A small sound classifier, trained from scratch: activation star_relu, layers 14.
Rows from block 4, named by matrix and row number. Each number is 500 + 40 x the weight over its row's rms, rounded and kept within 0 to 999. All counts start at 0. Numbers have three digits each.
# qkv: attention query, key and value (stacked) (model.blocks.4.attn.qkv.weight, 288x128), inputs 0-127
qkv.107:482522464492477430571488461505363499489533472585563484447537478459387519516536492520498549469530508527423495453469503508486506468519523461453464493461525522518563486454503555511541478463541487512547448519506511543537555525542508438492535489576515486493582445450526470489532444564460402451484530434489560522514490551549521488509445502504565517482555498469553474470463543492513472499512
qkv.108:462539506541466528470523401512462536551436466479471442553491478430525512566571507517461533455463502539519503526435498543429418428564439529515450470508531552509459542500511543483469424441466433516542478475506486521429500481486555530523465508524478514488447500513552447496462525495444499592434492502531492447463477434441473556511491503494509485546510465476561502520518558488585518546481
qkv.109:502449527501550531466487498487642510446504544526507567461500516572485492546525530486473404485439469480569500537496443485479467514507486525499477487472450504504534529480441520521430533506424531440484565501429564423480441502491482543531491506424493452487474427487476516583539515554509585486530503526502543554472481555419479482484508480551522431509564489515467512494545547483517504474538
qkv.110:549498479527476387458450544433569509467543499485543584470428456492519488514515570521514457486550553506470456523516533469515576503445451488489506457502525542545542473527428467484469479511489585491505445555461530512566447566509510471438509498494478518454516540412495484529471543495530476507516411474505518486485493496444523428462467474414459571528486558454499489496524476500542578471470
qkv.111:559498503453517513462531485497589470503478549488494507526603457543521502510448484498469437518521515566596493467483500517456468542458464514523492485551522489509542441447421500455498552473521548506423488450468517452520510475459497501511422511460542491468489487558470593465528509473547540583501427565516464517547533483375486434503502446543436497495436430500548488509525510526506512502503
qkv.112:602516485539483503481586526486598416535531515472485504527503516454515476524452471452475479560525533519552530525475442470492479521481511526573477552540440442524498454485574542529499484482495513508487497555536481447493407494491479488515508454534573546546624502556407439426423515508543518517572542491485526509493454503488461448490509464477496502463520461476482485559533483487497442458495
qkv.113:532466482519517444483522525378604521528519470453536516441499487427430509512522517548470457526554564479517452529499470509445485454423513423461512528473509458497444508525514520446505488487459506444473505458510545468479487479528480491532532434471523454456472511497449464552444469498492532474559567481531377494524494538516424459519460460517476466549432463463493534566568482468503539458481
qkv.114:452573505499522562489542442578323498500538438607556493496529558546417499542537475481499589483492496492480557474517521501485548501558517478451499465499544492538522504497470530530514483496494462560586497509537484525500502459487504429473490464509458519491467446528576503561453548476519507443504530459496514459546541472566491542516506499535538534535562522476539462494476510534463524510485
qkv.115:562479498518525517466474587505680493486478528473462517444541496461489525533565468513506503496550490504525481633484485488465515557448518561541434490473520502449464530547562475464465479427524571466494532504506506445497465525517452524534538516560483490481516562518434489520528485517532553486437448511544460561529493550445499527532451490529476512570518471533490516487542534479451513462494
qkv.116:536488586543466489532496537453538565435492540536510524460469544533502521476537481564525482463520560454469451516463493521512538565451435486545510509491470498455546532544454542476455565502450510480482534486444480471561575552458542432496463599525575463491553498564435492441478507536466528494453550449511585436453516492442483471482454528469529428474531478518498512507473549497540497440469
qkv.117:536493454534556538496510509470586495528431458508497459494507497519599471482530438517537550483510494537544515504490544478514520458443454618465417511463517503497517550554578504463477492516476533450451474525490509524464444527478559516497608502486489487441553485554492487461432464494476490568480421542454534456512558485489543499473574489490491456471510512521462527469579429569448494466477
qkv.118:552467532491460549480466536554548467511524465440537441479518453424488523516470496494484476510518501508510550544469515514493523476489455577528454495528472459538546532543482545384493592518453543486509484480549444474465445470474479432494513576459451553463450505573511472465538498452628494542543506506528517480429522510477531518504563477457475502445478511454482488517446532455588470459441
qkv.119:496518483509530467507518457574361492405522492541514533518494492513476520445470439490487595476525493477482441469437488476536545470525541509444483468489541514541539556493510436507664514475481471445560512489550424499481497490556440509508536490579543520474495479499502503518502541505523458448535490475482551504468503573517534495541501527466511508476485528492548541450388497518475470496469
qkv.120:388571478573515535465421497442560428490470459498542510485466522473522465477470556491503513431601510519457556605572521498522523519407491506512487535470496506480502504453507474446581454479494586536510488523470414454499577555500478518501473466484530485471545428498473538495535554457468496505512477533487530458511479521532502473553481500460565465486458483555527502534495555531524489545518
qkv.121:462543554439485525556532437502294518493560445531482506518432491514425564555569506532496587485505456495503587479495521481498483512554466498473495516538475552520533476498521493500528516501485485549540484483546483542529515481486513500530449520566480446471513472420503533508515464444491486452549503429489529488527534473534496496500524519529557482519484497546407442487498479522466438528516
qkv.122:557468511571496479428494520457676520448458558480464539478454472455597490455477488534509429501517483476499452508521507525497464438422488509535491536505532552511509467483544526487461481448519518471432511523494481468482491400495436495468526507496526516529584547527478474434497504545494487441545524555558480539457455473488500482478538428433513483481536506510478525524519467511541532432456
qkv.123:459511522414555504451497474452497466504479449592458569501444466485505493528516498501480487547471477503500428542471447414529507509546461502500495480469542505529491469460536466539491523507520445494467453519450543494472519574523517389533443441450530515431470442494551451519512530508444442471495434505483589490474439483523489433481449506526417497510441486546537461574494491466570545482548
qkv.124:477505483515468510516587501541602458430490470465482417483487471561550515489465499573494462490413537463569501509406483496528541519470490521456432482452545482584531504533472508525480514470483522504437481511579548456436497540508492552513474511502528536474459504519488506492520536431463483461466483492438483470577551541504496571483452501513517473497506541538464582482476423482551485399458
qkv.125:542455512515444459485517559413653500524463556503461463494459446440504521485460522513520501563498542521499470549482535449505504463397532523533517499480473484510502517519501458468435536489523535425469488482424492425486481496496528549502544478494490472479515567499512507493501500564518554515442566505504510560488513518475592450571470471533455473502456468552491573515490439436544568496544
qkv.126:453567507523497501548464468590422531522452472494487493518495533521458544443595503513561504532519491547552499481505554489614484518506482441408518550454468545443500479521411465461542458520489467492547482542429576528536524523527541467511470483444523490565445458501485493542495470459508461523513522516446437521506510456584495581576498482452536537468514485510550496499471506538463556507518
qkv.127:547514454521469536487465513430673507470497494458516511480489459520575488414464533435494445488492511479506470534519471487510473464491500452577473480528472512521461428492532447387469488489490514432386495498492530452441443492500492504480537491516490499449505461556479516521492501540500532529423489533473400523493543543422526495502465490498530481455546462497499452478555452457507487483497
qkv.128:443505515432551515454498454578436475549543520506515503557550528533449460506454486527490551458438422473503564418483443468505518503525485541555489524591473565455521547545430495514514471564593522484510485538518521513459512475539545480554485451521454516497504461559523430520475484494583485460497470444472578461485462526550539506508499538530406499481548508466527462518524508558511523546531
qkv.129:517468527502501493439420495477609451526511520495514440518518421475530503492549503481497480509500485539554503523445525463456478525424509498490551476439515430534499502566534473469483551522440500507386461535523565467495458483530509537483454560523545489476461440472471528546431507451463513506533540491474466477478520490369481537496513459510502537478432400554472543498536483434461452540482
qkv.130:507406459474507472521527559508533501455562527494502502413475466520484445463448525496511465499551548500508475517448526502451498511510501495450453536464453520485554527426583485469513475532487460478481545485411538498546483474452517557459578435546545516535495518474440511428498528431467535488424524478472526501519551486497549488549524488483530477587461447523512451508565493398479600453509
qkv.131:555459474518484516469470463449684514530455467437459454526514471520538523440465484454490376487527492449574467567540453499503489513467487517525506540552497500458500516467527493469485519536543559500471485531522507424448446494468498532503477515532510479524434598494446511472523492521495503520485531578521504487528522511429502436485541480510392493537501453512504497517458441504503468470526
qkv.132:469486496466466545558542447509391477497470456539554423496500505542467502526530510490493564497491566505462564524524450572557488570525443535432513438490543519490564519553517499536509446507528501506528492524542547507532493564454519541463499477471469480573511439488584501569517476432461552510516481435560495515557567475526466579507481434540566543520458472496480446471534442484496528488521
qkv.133:547465467496501519389490569436673495485521529435533482492495471506606456471484532485499426516494491487527453546472456534494535500402495538507521464497484550501437511516496514532470503500538526455419497510466552536508499554514453522517504504488472467452499554489473484421543512507470582582451523521517476532494551518416540471482538497530500504454525451517495528518541482457498475483542
qkv.134:528514478549468583507496494525582470532485544468556515493531412417496473462464508459485394487475415509571511587508519554513456489496524500567532517417554507545500454497554542489521517469492595500442492515466456516526523467556519504494554524469511627488468573519468460549499460560517502578537515533496526525514530451537511482477477515477494519505509490547470508472464530446541476457500
qkv.135:487480523453473478503478532471638444500432472437479522431461436514525464422480473489510429525553476527522474490530475512533504486462552505517437459513503468465437519517488521548452481493467564472465499521428551449463488463463438543507521452480545490495470595500446425495485455575512541499487517553511430523516469472483518445470556481496475478505529469577411561536502466466536465511461
qkv.136:419520528448531483550497494521368507497476442561552481554552594487453525542493547478493570499561510549546552512517478457492496483523511410436474530521475539560471586514502487501554491509451451511541495473513533548534509496454522601487463520543520486515428468468550510523493479444498460504528474460507536485555544532544445466515515558538549519482570497522498447485476527581476482528520
qkv.137:480559526433496543579621498505376539545473501477536558503591531526455494498551539513495560463464478454423542408520495545498522489505462449483552456433486520555478523510485509477527493522480460511498536543558470481495541442509538511511518506525459537460487439536509557495515557574560466455460477504433557442571503517549492497583513526479507511543476519487471532487487494469522517494519
qkv.138:447494498503470442507484547424594472450533533456513514459496478515558551445408461516528449531530407397546476562500477461567504473432436499556474527498453540513542536459552476472476514486495486417518477477471473483470478505430436463520487561462514504486521555488442479520489500555524490526465589462549439467514482515487449480514512433486472432540535529462522520492493476456451521498463
qkv.139:440527503442474567501505471566321545508519455584560475452473575515432532491581527507548502524492484513470544439540493522498534552552468484437492440482523503484564458510471456539521446531469458512519502449567486505519486481491569489555490437514476485509515495565576486520472456462525457482504498487502501521491505505530479518479420536502598515489545515513495446504474557506499485532501
qkv.140:441503544540516397583500465527444489481505493608507457476554479533492414529489497424509477519484532539505563579476493440419507521538469458487476511507521475539485494504491491523462480446567459479531572465578509573517468486508535468526548505446489527522484526446503559546532563498439488488487476479480477519524423528568534506488428489483531430484528475473442480494481492476502424509414
qkv.141:485592525469486539511477474544351510526533491551518511501477484492429487543484529490522533533483440463432492449535536494527501496587510509480506518511531519491545462462473546492568466513481412558570504478555494605603494564497540505486505486560515527505491499520532477478530572510493503419468536483447512507532493530582510551519505550558555461513469545467458505479437468552517494466510
qkv.142:516583544486450495524533458564393565547443514553473508533533453487515471542542486483547582525531518495485522421514432414529574499507471433497534455443443520547534460482558470501518506536456505514559516555502539527534475491503527435507545483543538499474545562545501502503469546522449481411515485442477525524481561519588502524519504585499576499545549537487482499513480500493465495519531
qkv.143:476552508469473507550543434552307528500521443550516440487468488517453544511565536536526579492465517476492530455532504503482494551556527438446503506480573489486470523511472514553526443490464482579488468462560438575513506517476479471522478448555543525466503492543513526549487500429505537454516477451500516439513480470540513520523490506536567545471515499533539452465535558527452529512510
qkv.144:590496533558503436474468561447614522435498517463475573477476449515600464420520531516463437507499534520509478507491505477518510456448489535560507561547510474497465482463553490489482519474545540445484518462429531456442526536478465504476540564470508523525480526523435535509485432558473490508443515531560504501483490571416560518547470459457473524537448463484462585531507455473496508492498
qkv.145:478446464469493542538512573474466534456484452574489431522532536532427507508531479523534472487530472557471465527455535527494527476520450513473434558440478448579550465576461447516547466510468476418494546552501539513446549528551441506513524394547551509488510515523495489482513479474485512483475513490541482431447512520500435469395539506524491548440450528468440509430486517474543536476556
qkv.146:489534585535493454505562525583444500495474479464507546444477544537376495474496514466542554509501543549519442516503507509437543427509508546532532473461467453473510530461511507490474470557535443533451491525518444585513533508453508467527508478505565580481526463487551440545471458520482486488544503496469472510511469502594546514406496554448563451551506504468543476521440425519459506525462
qkv.147:574467484511476451491485544441696444475493511433454530516513457496571465527464471473525428483531503517573441492478522484515499497443473454503480511500521458478492507494539435457463487498528523437483486523403533469473515506466446538453529527483510516533491506538454555489574466544514523525450494557512547483500501567455558475546477475460497457471454446475484551536514465451551462495512
qkv.148:497505513423462524538435516560453454495528498476546404490440504501450486487508448491415522513512441435451535473490483524473522474496490455518458485472483497470524498559470479530540485487474510527575526521521538571491545431550574482521467442500477574504456497484563521482457535477582503457485449554571494457457484558551495513513461491501584472431475578553471436502491514553539541578515
qkv.149:414475503422507520414525436545326540536498466516534452504486517504385554493535530539548554498493454523472507493508521494501528486581539511547499482410502480485476545517474575510540443501512479513518539560557439555570495519486503507445523447495501480540489443488546505521517473490500470502530470464525501492521529461465410535503499510554508491547500496528468519477468520562462465544482
qkv.150:439586514519495521527540493502367491511511474494533417463456506531445554469510539510499567519496478479416513469485520506499513527561494519515518499506557477510570539545479522537489464514442446501571532507530511545546469454509551489452507482530474541484467475512556469463457463509505495468603543413517467464483509484614470498457479627504514436547537523477508431520468533526500492487522
qkv.151:504535426493503502493503509519387476503387524566502463508526539569455489521554528506534548470502451494405554465458465472394534485537498499485496482503502395531558482449498491539493449458447472482551477497556569465544489544481490527474514490510480499503461449416466446530533469458527465472520467479489556479494512440542513533479540434490534503432519544492495514515433563461452466450515
qkv.152:536522501578492507556538543470571468439507591464506466493429483587481486445454500580476476558491482509503443540430506474467536473456480486472519565534499532497496505491553510488533524528503513447477499494463491581484544512535491455423578476510419541541562515512475422519489537568550432448498498540477465475491469489464514499488437544446553389570511457506512505490488498549490532494529
qkv.153:586508466488485498475452546437680445473512506498484519561511505497583459475496496503479436505519533515595445544526536503543482480415492513505509496537527498511439521469566484464504482535494548492431471492474533450448504520478441494481534534474517474500523518471473529488499477472521530528434510491506505534512513497434512500499514397424429451462491427520482603474515462477532495519541
qkv.154:581464464529509471471469530445706492474491554468476548513484450471576435483488484502481429525478517524540415493495499470491485486429463496535542527505464519460443475469527512468485515525493531415491460475422536458410504505529427545461503517485507490525483526494423513487541499507531521556496501558495515512523500521430539516520517442444471449488510448494492547527494460472499532495473
qkv.155:473573534477498528512568454568351539464528424607546458512436515510402500521543530523469540516529473525453559475491528549497505482523483522489519512503530515513555549506532498567534527498513520549453576554500480471572528443465450455480502491517485521516442508486548536526419532518518488485557500485465476488510536486530470506434475580521537477537456528491509449488498490590450510493494
qkv.156:433536533499527533535551469585317532496485460524534459510510534503424546511487507513500581524520473449411512486469507560485548503580520501455519515487541493490544495500486549541514531491488479562529497535555472522522474492520562482516474499499542522493534490472591458525473499490486501443560548469473463482495495496598440510482461531564540515545529538498532409509509574528502507489475
qkv.157:505475516558483521574524451507427472478497544564453512430524543495422509494392506552518499495499464418534442437559493462484493523492511506506524521527488537492440456524508454477481507517539433559530499529496496507479488525526478490496535572466486598455487560508531496522465521559474396466520507458467391473487481520477448492495549486483447480468563546553422505530432532522458571502498
qkv.158:509398509562594561483522466452589452513548494457528507445460468489496495443549567515449552453489491551524496481534501535505524505537520442479573480527457487524511486490483479497509528438478515466498544577495523564458506534490499518514533522429525579504532605503478520473473497474498464513456554510523492574462513462501477478550518502441479385488478449453598498551490494478519502438466
qkv.159:414531515476512509510524470557317499506499445541523458516508522498399549499551483547456528468507458458373516464537496528469515461560540516457488460521500455522556499524470515524514467523493493568522464548582493514569508495505537495528483480507546519477532471506484476521473525491489514465560489460523497475502517447584430527522482576550533511568541545489505431461468502513491485482491
qkv.160:547452510557479479522523467483464451451586439476541502498469470598471559497409523438509501514442445485459488497531460485504435462498391492541561438510549553509492501464505514446482478486537495500536559448523495460449518509497558402477537433506536559513470570485420455471504465531474465388458531521453516514491472498528486528451480544463500564495525502554499470486515494526517473531519
qkv.161:578482465521498466466454506443681470409536520458435548540458429499516465443470495435494428499496543509475434524537502486451416489449512501520540532520485543473496541478533495499464556490550530426530480481439535470503486493544435521492533582487496518497513570525459524494484458489555485512492537530439448505474455552503529508491463533476428487503504475516514522555490476486541513537470
qkv.162:511458453513558473493507491512573495523399471476513566456490486513502522462545534546480557515556601516507411543520441470497521491520498508469471531551447511503409445496514499455509586450521592438523546495478465485492471537419504490490434450514419559523493522450487535501452461534502509473430581519474530504499575499500511583466505525440526522456484530499499522499560527468556506506514
qkv.163:485554518496495461567513515546393507504501520524566552577505582509371477489540478491485542511479410483496441545492458548486472517459520475541502489521539452532512540550445559566571447469466507531476431495459490524494496510453495509510459548498533433520475433504494515456468542467430414509468531537518473455533513490591524490468527485466545470511501526524468424508475512440539479539524
qkv.164:403532514499519539519518475568327553546522461598492448515503548504422544532518504543497570519475478479416547456537450531495543537578546521469506500460527519504511499549493548532519503502486441573539564523557477554521511472501564473523476493526510515474473483487545470516471525462485452457549521465486473506523495449564461510461494527545534533530519526505506434475511557549479450508500
qkv.165:578498488491459520451479543449554452466516500525495512475489471527580437429543512453486527459498553581572495505496446566500472532443495532547494521545489582454450504453616476476453497494544493436452495472434517477451490474484482508516401473473549484518495474502470553521569525493487510528487509524410526495482460479497476468556494448482498515525471526452526617523475474418468534500519
qkv.166:444510545472446515476478406508440566431517483556499452529542491435517488507520476582470567525540540428519509529586456535471549475551428502534500516448472519488530528508465466508525467543464417558463482554586519525501461520473535481484409495549487544497426507483551472519560541492524537480549528577446461526433464511532493461461489471499480459543498507549510468497510456489440497556502
qkv.167:511559577406461527452462441494438494583528477562595506530499546578457542561475467486498549437480476494428537469514510525533537548507496459493485479467462486527509463568482539591543545524511428529521481483546470516481508508505466524457512470559517449503468504485587500520526438385429489447480504473497516481429546465535507487555473452506489487504522470476544483479495482525542543544495
qkv.168:477479469520554456538546492524510562413450463514538428544474513467501480470506589457476491540533504522498490442561480426508527522539525483529478432502492505485501429482472477515488444530395491547530491464406469542525487506454505487527557482538513513503541441510526515444515489423449498503439473468534536550496511573524454508516456516519433517537456494441442442468443414597521493506547
qkv.169:550438470493502447554545563436559488453470516423558561451490453510554440465540560476482453450477485530543454544481484456442514518424519425478475523503525499412541529504548505408469478532483537519536431463432518465467451522541442565465507512532421516490534442527445483446518495556537475512480490492517508538447493510495476463527495512489481476410478521516465542518500537450523555485550
qkv.170:497517471470534546542483492482399424524491474487529491501520507527476504513576453506544489394483435513535466445578427521528521517537476586488459541444448477523493603467484549488525519499472494605510504454537489516502453533516547533512603527515478429530528493494548481530484554440506478430514480462542431496476460555479536553445476554526529496488501549484552531532500529510517489521556
qkv.171:546477465551489518477503580448703440501495554459496530531541449520539506476515545484537390505498521491555494539514496545520450471440506503444465452536500533525496468472541492498506494499537479445514514499436565485516482515502531506443526476477528520544487471522458547464517508466541488571412505497520557493422494523459549468556551455494453475493512493537481580511541478472503531514470
qkv.172:508474514541449501477518533512539507473537492516508459492547476462536536559504561546539417450438495591534533515530497563523533529449521487520462490516487440495472504564522469563520484641474459480519453465451492435453494520483476574486457466521543422453527524434525513439520523497490550532519500524487520581448525505551494573500538510543480556478569455430483519459501510483550418521530
qkv.173:525473527486566526530520469488371527512498447531564480465421526475508465550502478480513530480477467507470445508478450560447535485525504537524508423510489496527541529455471478466505449510433486572508499513543472556570523477530516458465537469505458501471498443509517385547502472510543458451561560494503464486550567514578407495570427509490526546503496539524450424546488457496503487475451
qkv.174:433546528474506557505519464568291516513492488561505443495511520541408533544511520524510602504526459500426550479483468530471510475533498504459491491493530493527517497524459539534484502502495477559548497515594432537567492483529555483533490499480501493496466500527559473494450496466493486449553533458508469478507485487547454510470490526538556517558526535513503397481491545555488496524489
qkv.175:433524579529534483538579449495401548474532539523492481504455475520432529496506469475539526540509520511447509498493494484542577449585517606525515461467521494441464508551488538479475485513527489526573556526554479524539491441507541512510471483510520524462506497425521487490462471530540483425526507472520478435537485516586398493489540526505580500486500577489521448549439518525545548429509
qkv.176:420520511461471492499518445513355491537453524525498482479497546482464515473563463574462566527565440480513495462541522558530460526485515561500493465474474495530505461477520500541497493481500400490542483487535517530583521444567586479513488530448519473490529572461547491527558532447521421458563537543513553492498518536510463572425499476545500500527528490463513445466439499559492545518509
qkv.177:533453481474414521492423521506613506482485463472491502533472525476518474504476456504515475497425460518571548559502462550510486538529448462500462503486522477468461417513550451507506443467570496446484442390510605462444486565453422519484459513511483459515474481528493565517525501560520506508488437470502554525522526494453541472559545468513521509440464434519473484503490448521544576490534
qkv.178:455559543491430431424500441548422485449483442490546445562495589454473460539596490521537478492492482531548526510558465494515574440516534510510486432431567536538556536522478478546553495567481485503520512446515455518604473515510542503537538494490498495498491496464550517480544478469519515514468500492569523495616493479464496480523531464563495485453546485472487465479537551456494460479469
qkv.179:496547428585544475547525490505580545468496537482528499481496460545481498548518478516395536543519482551518479474469549508500486528533488512577549526500536513478530525483490513504603537519537483450526555528527472519518516489540544533564590467541567554522489512543413476499414442592546451484494551445455507453451515530502487443479441465419510510498488548455483469530452496477461514453481
qkv.180:543470440520503494450472563459678454479474496476466559499513413496603455475498482520525404522458513527610465507470492489518483500415469483548514511520521507451465502505537438474510512480527552435455485493410539446479490509491480504476554534517478484521509476461437519522520470518478554488447481515498510522474522510473522445568490432440509472452464471448516523474494467465526492497508
qkv.181:464513449465512474553514447466557465474400483563466550483509547476489542475529428455464523458477495453442543576470546458477434490455525546534490450502536542413521484493475445465507501508505532494477453532488491533448525478483492494494560495479448484440499539483484537447481585520536517492526574504526434573408527445476423489549503485446537469503501460525501554541597486572502498495532
qkv.182:521454488609507521456510525402666522480459539433512563477492451487570455491440469499465452526512464506528409540511540468453454507472513479510438561529523469464488487529520483437479471536482486405457511515460496458512497528452465486448544517527550547488480571567477480448475497486530479501489503513495550458499461529474485510517493522451523462540464481426482506504519502481514590491478
qkv.183:556499435555571481436547518561596525507597475478446567488485459516558510513452483528544450490525500530505505543517500473508432470446431458461477477507518511441501486475520533500466506527537495452483478466380502536459519477466552550505497547456462554570514503442417434473443504567539473477487489471485462442503517506484504468551521538475472477504504451564543531556482482448441527502550
qkv.184:522432488440449519418476489542422481524540505558429467486614550524506538460447537531482478484493495555479535565537505506472475527515500538540483506498538537473501516545484571527537506537434439546517401505590507559493507539484521529480503508563496533505481502589543575504512494489514577505506482554496471550546459459512451555480592518524526451478518486453513517410536504506503542518473
qkv.185:574521479522482465519505493523588645500492534450505505398506448498472487515473476497458484515558524538534453524504521526510526516486534473484571474518509559448503477478515494469482501405428540484480505483552450487481540496493447490440571486485506554423477575472444492510465537489505557564489501476412461482451428445501509431470528476538517500474548517499512437565444434492475511528527
qkv.186:567455423567505484521449569465663490510481544376431526451499509540500515479466515490484448548494539467524454517520543436502468492470455493558521516521522542491474527451544478473437565467500507451406492521466560512450496482485423529497506516497521505503490515505455559511476492584566475502472501478464527561509488491503494500513524517439461514504514473479473510589477506455508570508503
qkv.187:497476472497547507479472500459561528553494509515474525504482517485547511452483499460480497522575484502503505543527443526568492594543520426527521442478496408466454475532518532488497518505525493491430444453447557440471465479484488539426441542463464508464573560511504459476508509445547546520509499525541534504538465517506518395501461438459504464471578546532456557446505409410448491471441
qkv.188:559562546532506478510450433562451495480473465535576487516564501493552548543526561455564464519493470462474522554563464485447541540443470453450425481449482476472533520433435558496501536489474477517492495524418502486414547502473520426494521508605418501486510557518521547496478440483560491508477429499558523503462536478538503564503510540540477481522500498429485528547527484546521540473484
qkv.189:544546446551519486476536532437604484543496601481531527461514425527538489497464550521500437504544510512489449527494517465490498504436525516576502488506554548543480516477522446473425535486526521438423483471468479428460504516511394571514504562454511487523466542505411480493465473525562436535440536520470494533478462485496516522546465479492450468455461504501483537547562410529514500458490
qkv.190:429534570468465510517559497549374551529497477542496523539467540523434535546494525526460560488543441465428537385489500477471506502593530554535514481475523531471529517467495511526498507439498507490538506549571498568506467528508547472484470512505572534486526542497554426484442522526505480468561511476480415479502473476568530473506469569480529489546523558499531430516482574552491520518485
qkv.191:525473442534459532523473506442653477514489507425506580477477471545573506494476510522457459555488498513524463542433529499513502488459467494570448532522448501419549465454459538415436471529560547465459563505483444513466470461514416497462562509504487513435506507458439499533449498567467530527479552518495544475523461449508533484516424499491470499493522492501525555529451487485547509551475
qkv.192:582597544482519454608509445518528472505528501491453577433491455473515440462519511532432524479459503462492503479457475463510456461536472501469503497457528492506517494442487462485547504532539498472495511483433532482561488586439442578474502417477533500449528463517525520577447499439498455434468519472545499435501503487494485519441549577495545543451509508453517528531462474553532532508416
qkv.193:440459492497439455396454483517515455467466503532407504443538484507520565498450499512506548464459466478546479547476521547413509481499508502510508470469496495498475519499431506493529581505443549568487504462473450542504511452496508525441530424522530485549570539541579449514482489483453513491460528547514539547430504503494500453568519519450568572536453474543482520536523517513482419405551
qkv.194:502532495489561523496505489423499459518533503502483490428463486538473498431451505617573491451548525496489591487470524569456452519477508504480470539505431510434609531509553466566491546551489514547462477470538469490427486531500509503509502458497506514517458451512503455534577561534461527545491420539491520598502547482507498511455460491424493494536554566482435475493480484528556544466481
qkv.195:519468419593443477495518454483534493513552545542471478484516526548449568485497508484519569418551498495582471456486557509494511507528508573540451525375452455455540465475495524518511522535531533493494447431514530488543489474448529489519497479556531526464414471436477424493492491484472483544484492543594473571479489521440508503558478545520492437420461527506493482508504428489535503523470
qkv.196:443471467524557553497528539532510571502450458462436518555499426531473428523489552450518526513561477570542495497457464518521547499432555490529419500431526564457471484532477528538448512534487461572454491459538467443493541502554466511420470516543450515572501525501489479547507484544476546481546485417537496519521516528456490507562425555528544523475464475472476487502535490470534464557408
qkv.197:535496515519463536478461482469488477492531542464481501415420519538523479537506462500548531480583536527473482466509560496549467499533520501497415520523480605505455505483426521467546526557507523503511437566483548486441512575477491504511503533521529538577426461515457492515509563407527448442470424423502545508562521500627526514488490504583564498495541518494487507506497512528484467499455
qkv.198:495479472520470455569547439558501490550522528514450539515487482457551469490487496463538476556542546500504460478482552489506521545477474437598565546615489475489526515519489563450523467446493495501497492569430457549448500538513440558458468433530492423485504511568509482576500572508480394478491437483489512575474508486450497457522516457463440536493458501485451428542485517479496510511481
qkv.199:515461414438523509486459461475501521528537451486472444495507515501491584537493509549579571493449555442531486492494477531508554488528452472500493430530555439501489467565503503498520525460515512477470528536425419539507506511536491455508453550545513454548484432531523548499552584445553530495563516514501424501486439570611522470501452535515467480493525490463475533438467519514439452542446
qkv.200:444447568554456551494447484540484541533488506509509493526470450502532493507535467564499496552492440500502469477507480454375471507490547464495487474540450493552470519486485523551492519536505459465416532542486509470543507464509534517520500449473445519485522480513419522557485508497507592522469533492579424524485513481540588503492516426495470544500503570473489500463536454570494493398629
qkv.201:483510427480440488540466509433497543509499507493552526606495484536469524468557522482508475493438488487477516505501493481463486548452545506461446433519541488479478478553468439554521587559479533477490537407521467525482454499497470466550492492493564504533519472511502454540494509601425492526534566453478501483497516510475521548476601474533472513561489514492446458628551433525537452491443
qkv.202:502515517480509502490435531572500491546515474444515534511507481491429496469500428496410483559504540501431489518477454488573558446443553513551536558466492557462481546445581467477511484503484465509446550488459483526478508541561461520584502499550561516498464505480540504444488553391458539470512477483476461467446488451433521484555497499520551453448620494513452499517511474495537491438465
qkv.203:418501458576519524534492552503467502473488561443605501534513422523417457566475492522562471478503522435518469505519527540482501490509455489463502482528436449455453470491511571493485486392477576471483454534532474482492437478496496481551533440517518471475490554521583453542508454520505549548505542465513487525511471500473538494538594435537511485532511494535528449523541461603510452517508
qkv.204:541541389479468535470483553461485468493487508518495490459497487447416438543485562572511469491528441458523446553485461530513489544564552516447540455526453520465523500563527517501433538459484525539488529468489468473482527457431458537501487474456537545475474457508470422482457527567436501437522512464465479442477531588485561573515473497454456495498485591488547433466554503535457500529520
qkv.205:380499510493489528498487461494500515512578494424487538559523543508447504465544442500440571478472500510463520550569481514516561474536453502498471490515545481534529448500542404484466531479491555536459462489484413535478530523522526551409482503458493502524469478562509468498461516493477423550488422521466527595455484562513523532503469513529538617503524460434486528499533453501468556507517
qkv.206:451409540499495566495518510503475506492516464561509498480523495475501450519495450442510497515595470519496426446544570485485525510471495507483495466534480498518504580514430530474456505453495516508458500408480471438537463498498502509580488619480464469521491519504482437508540484552461518583539454490422484534428566411540483484509472449558510506494471412437440506480525533517493505440452
qkv.207:479522458476512489500540533593512468459540575547462525491481485481563518470581446496483584458447485474522528538561491414600504499476445506467519492488507511414465483428458464509510510512588440468476458514533452477530454516450523551492522532492496525526457414524558476509520518518478474478482475518432507414496558475549479515510516487437469468468478439445457455528464470456501504595501
qkv.208:462523492506491492559412529522528499490554509483515450483531479517484484516521481524431528508409467586496473490513545517505514506495559451536530523426600467553509466457485569483460498500518451471598505559458474507482428528429447518580474535501533459525516496494537449491492535506539448460499467575549498488492506535523470445462544571447498448568524557406505511533497495512420530551531
qkv.209:527561443493504514487509505526500551463552522475450546531482484466528520460473460492546520557519545497521589464480533537467466408520512526553470564450511447568464575463496540458474501519492496489487567428485468545485442488502522545418465502452417452409498500525539516461558483508509507443478601441470515532495542517540498504525418466575502535575552536510507470474483491463476554462534
qkv.210:504489554494551582453603569462508480497494486507543416539502534501511462479452423585521555530492526455467564541494574455457518517513608505527547460425479536480551464512529497493445491485526551494485472442453529496525559508524469507483466503491504517543482467519543494432428475486429501472448534520518481549488491534452521462490497463548510484456498496495536568597519533409552503493502
qkv.211:636483553532494467528467509520501499508594490524532508542544500505497568555449467484458524472457523488479452566534502454563494525433479482605447478463471462457539458473439485556558522470477468487460522505459497504529498459492512530495501473507410492490524455518498417520458533540419509477509499445554457539545414470572458523547487517464473481485471490520561532471511523509493509419562
qkv.212:479464495538491547498494534512514515507544457530532603537464481412451501468436598563466534571561539505491465509558495533440445415442463544509477485470536434480497480493499432561562522470485439510507539525493479456483485500505545476448513533510505364442554477526480505490513505504511496468509414470503538513572498483489606485511549482538488437470509479502468472546479481538537493506526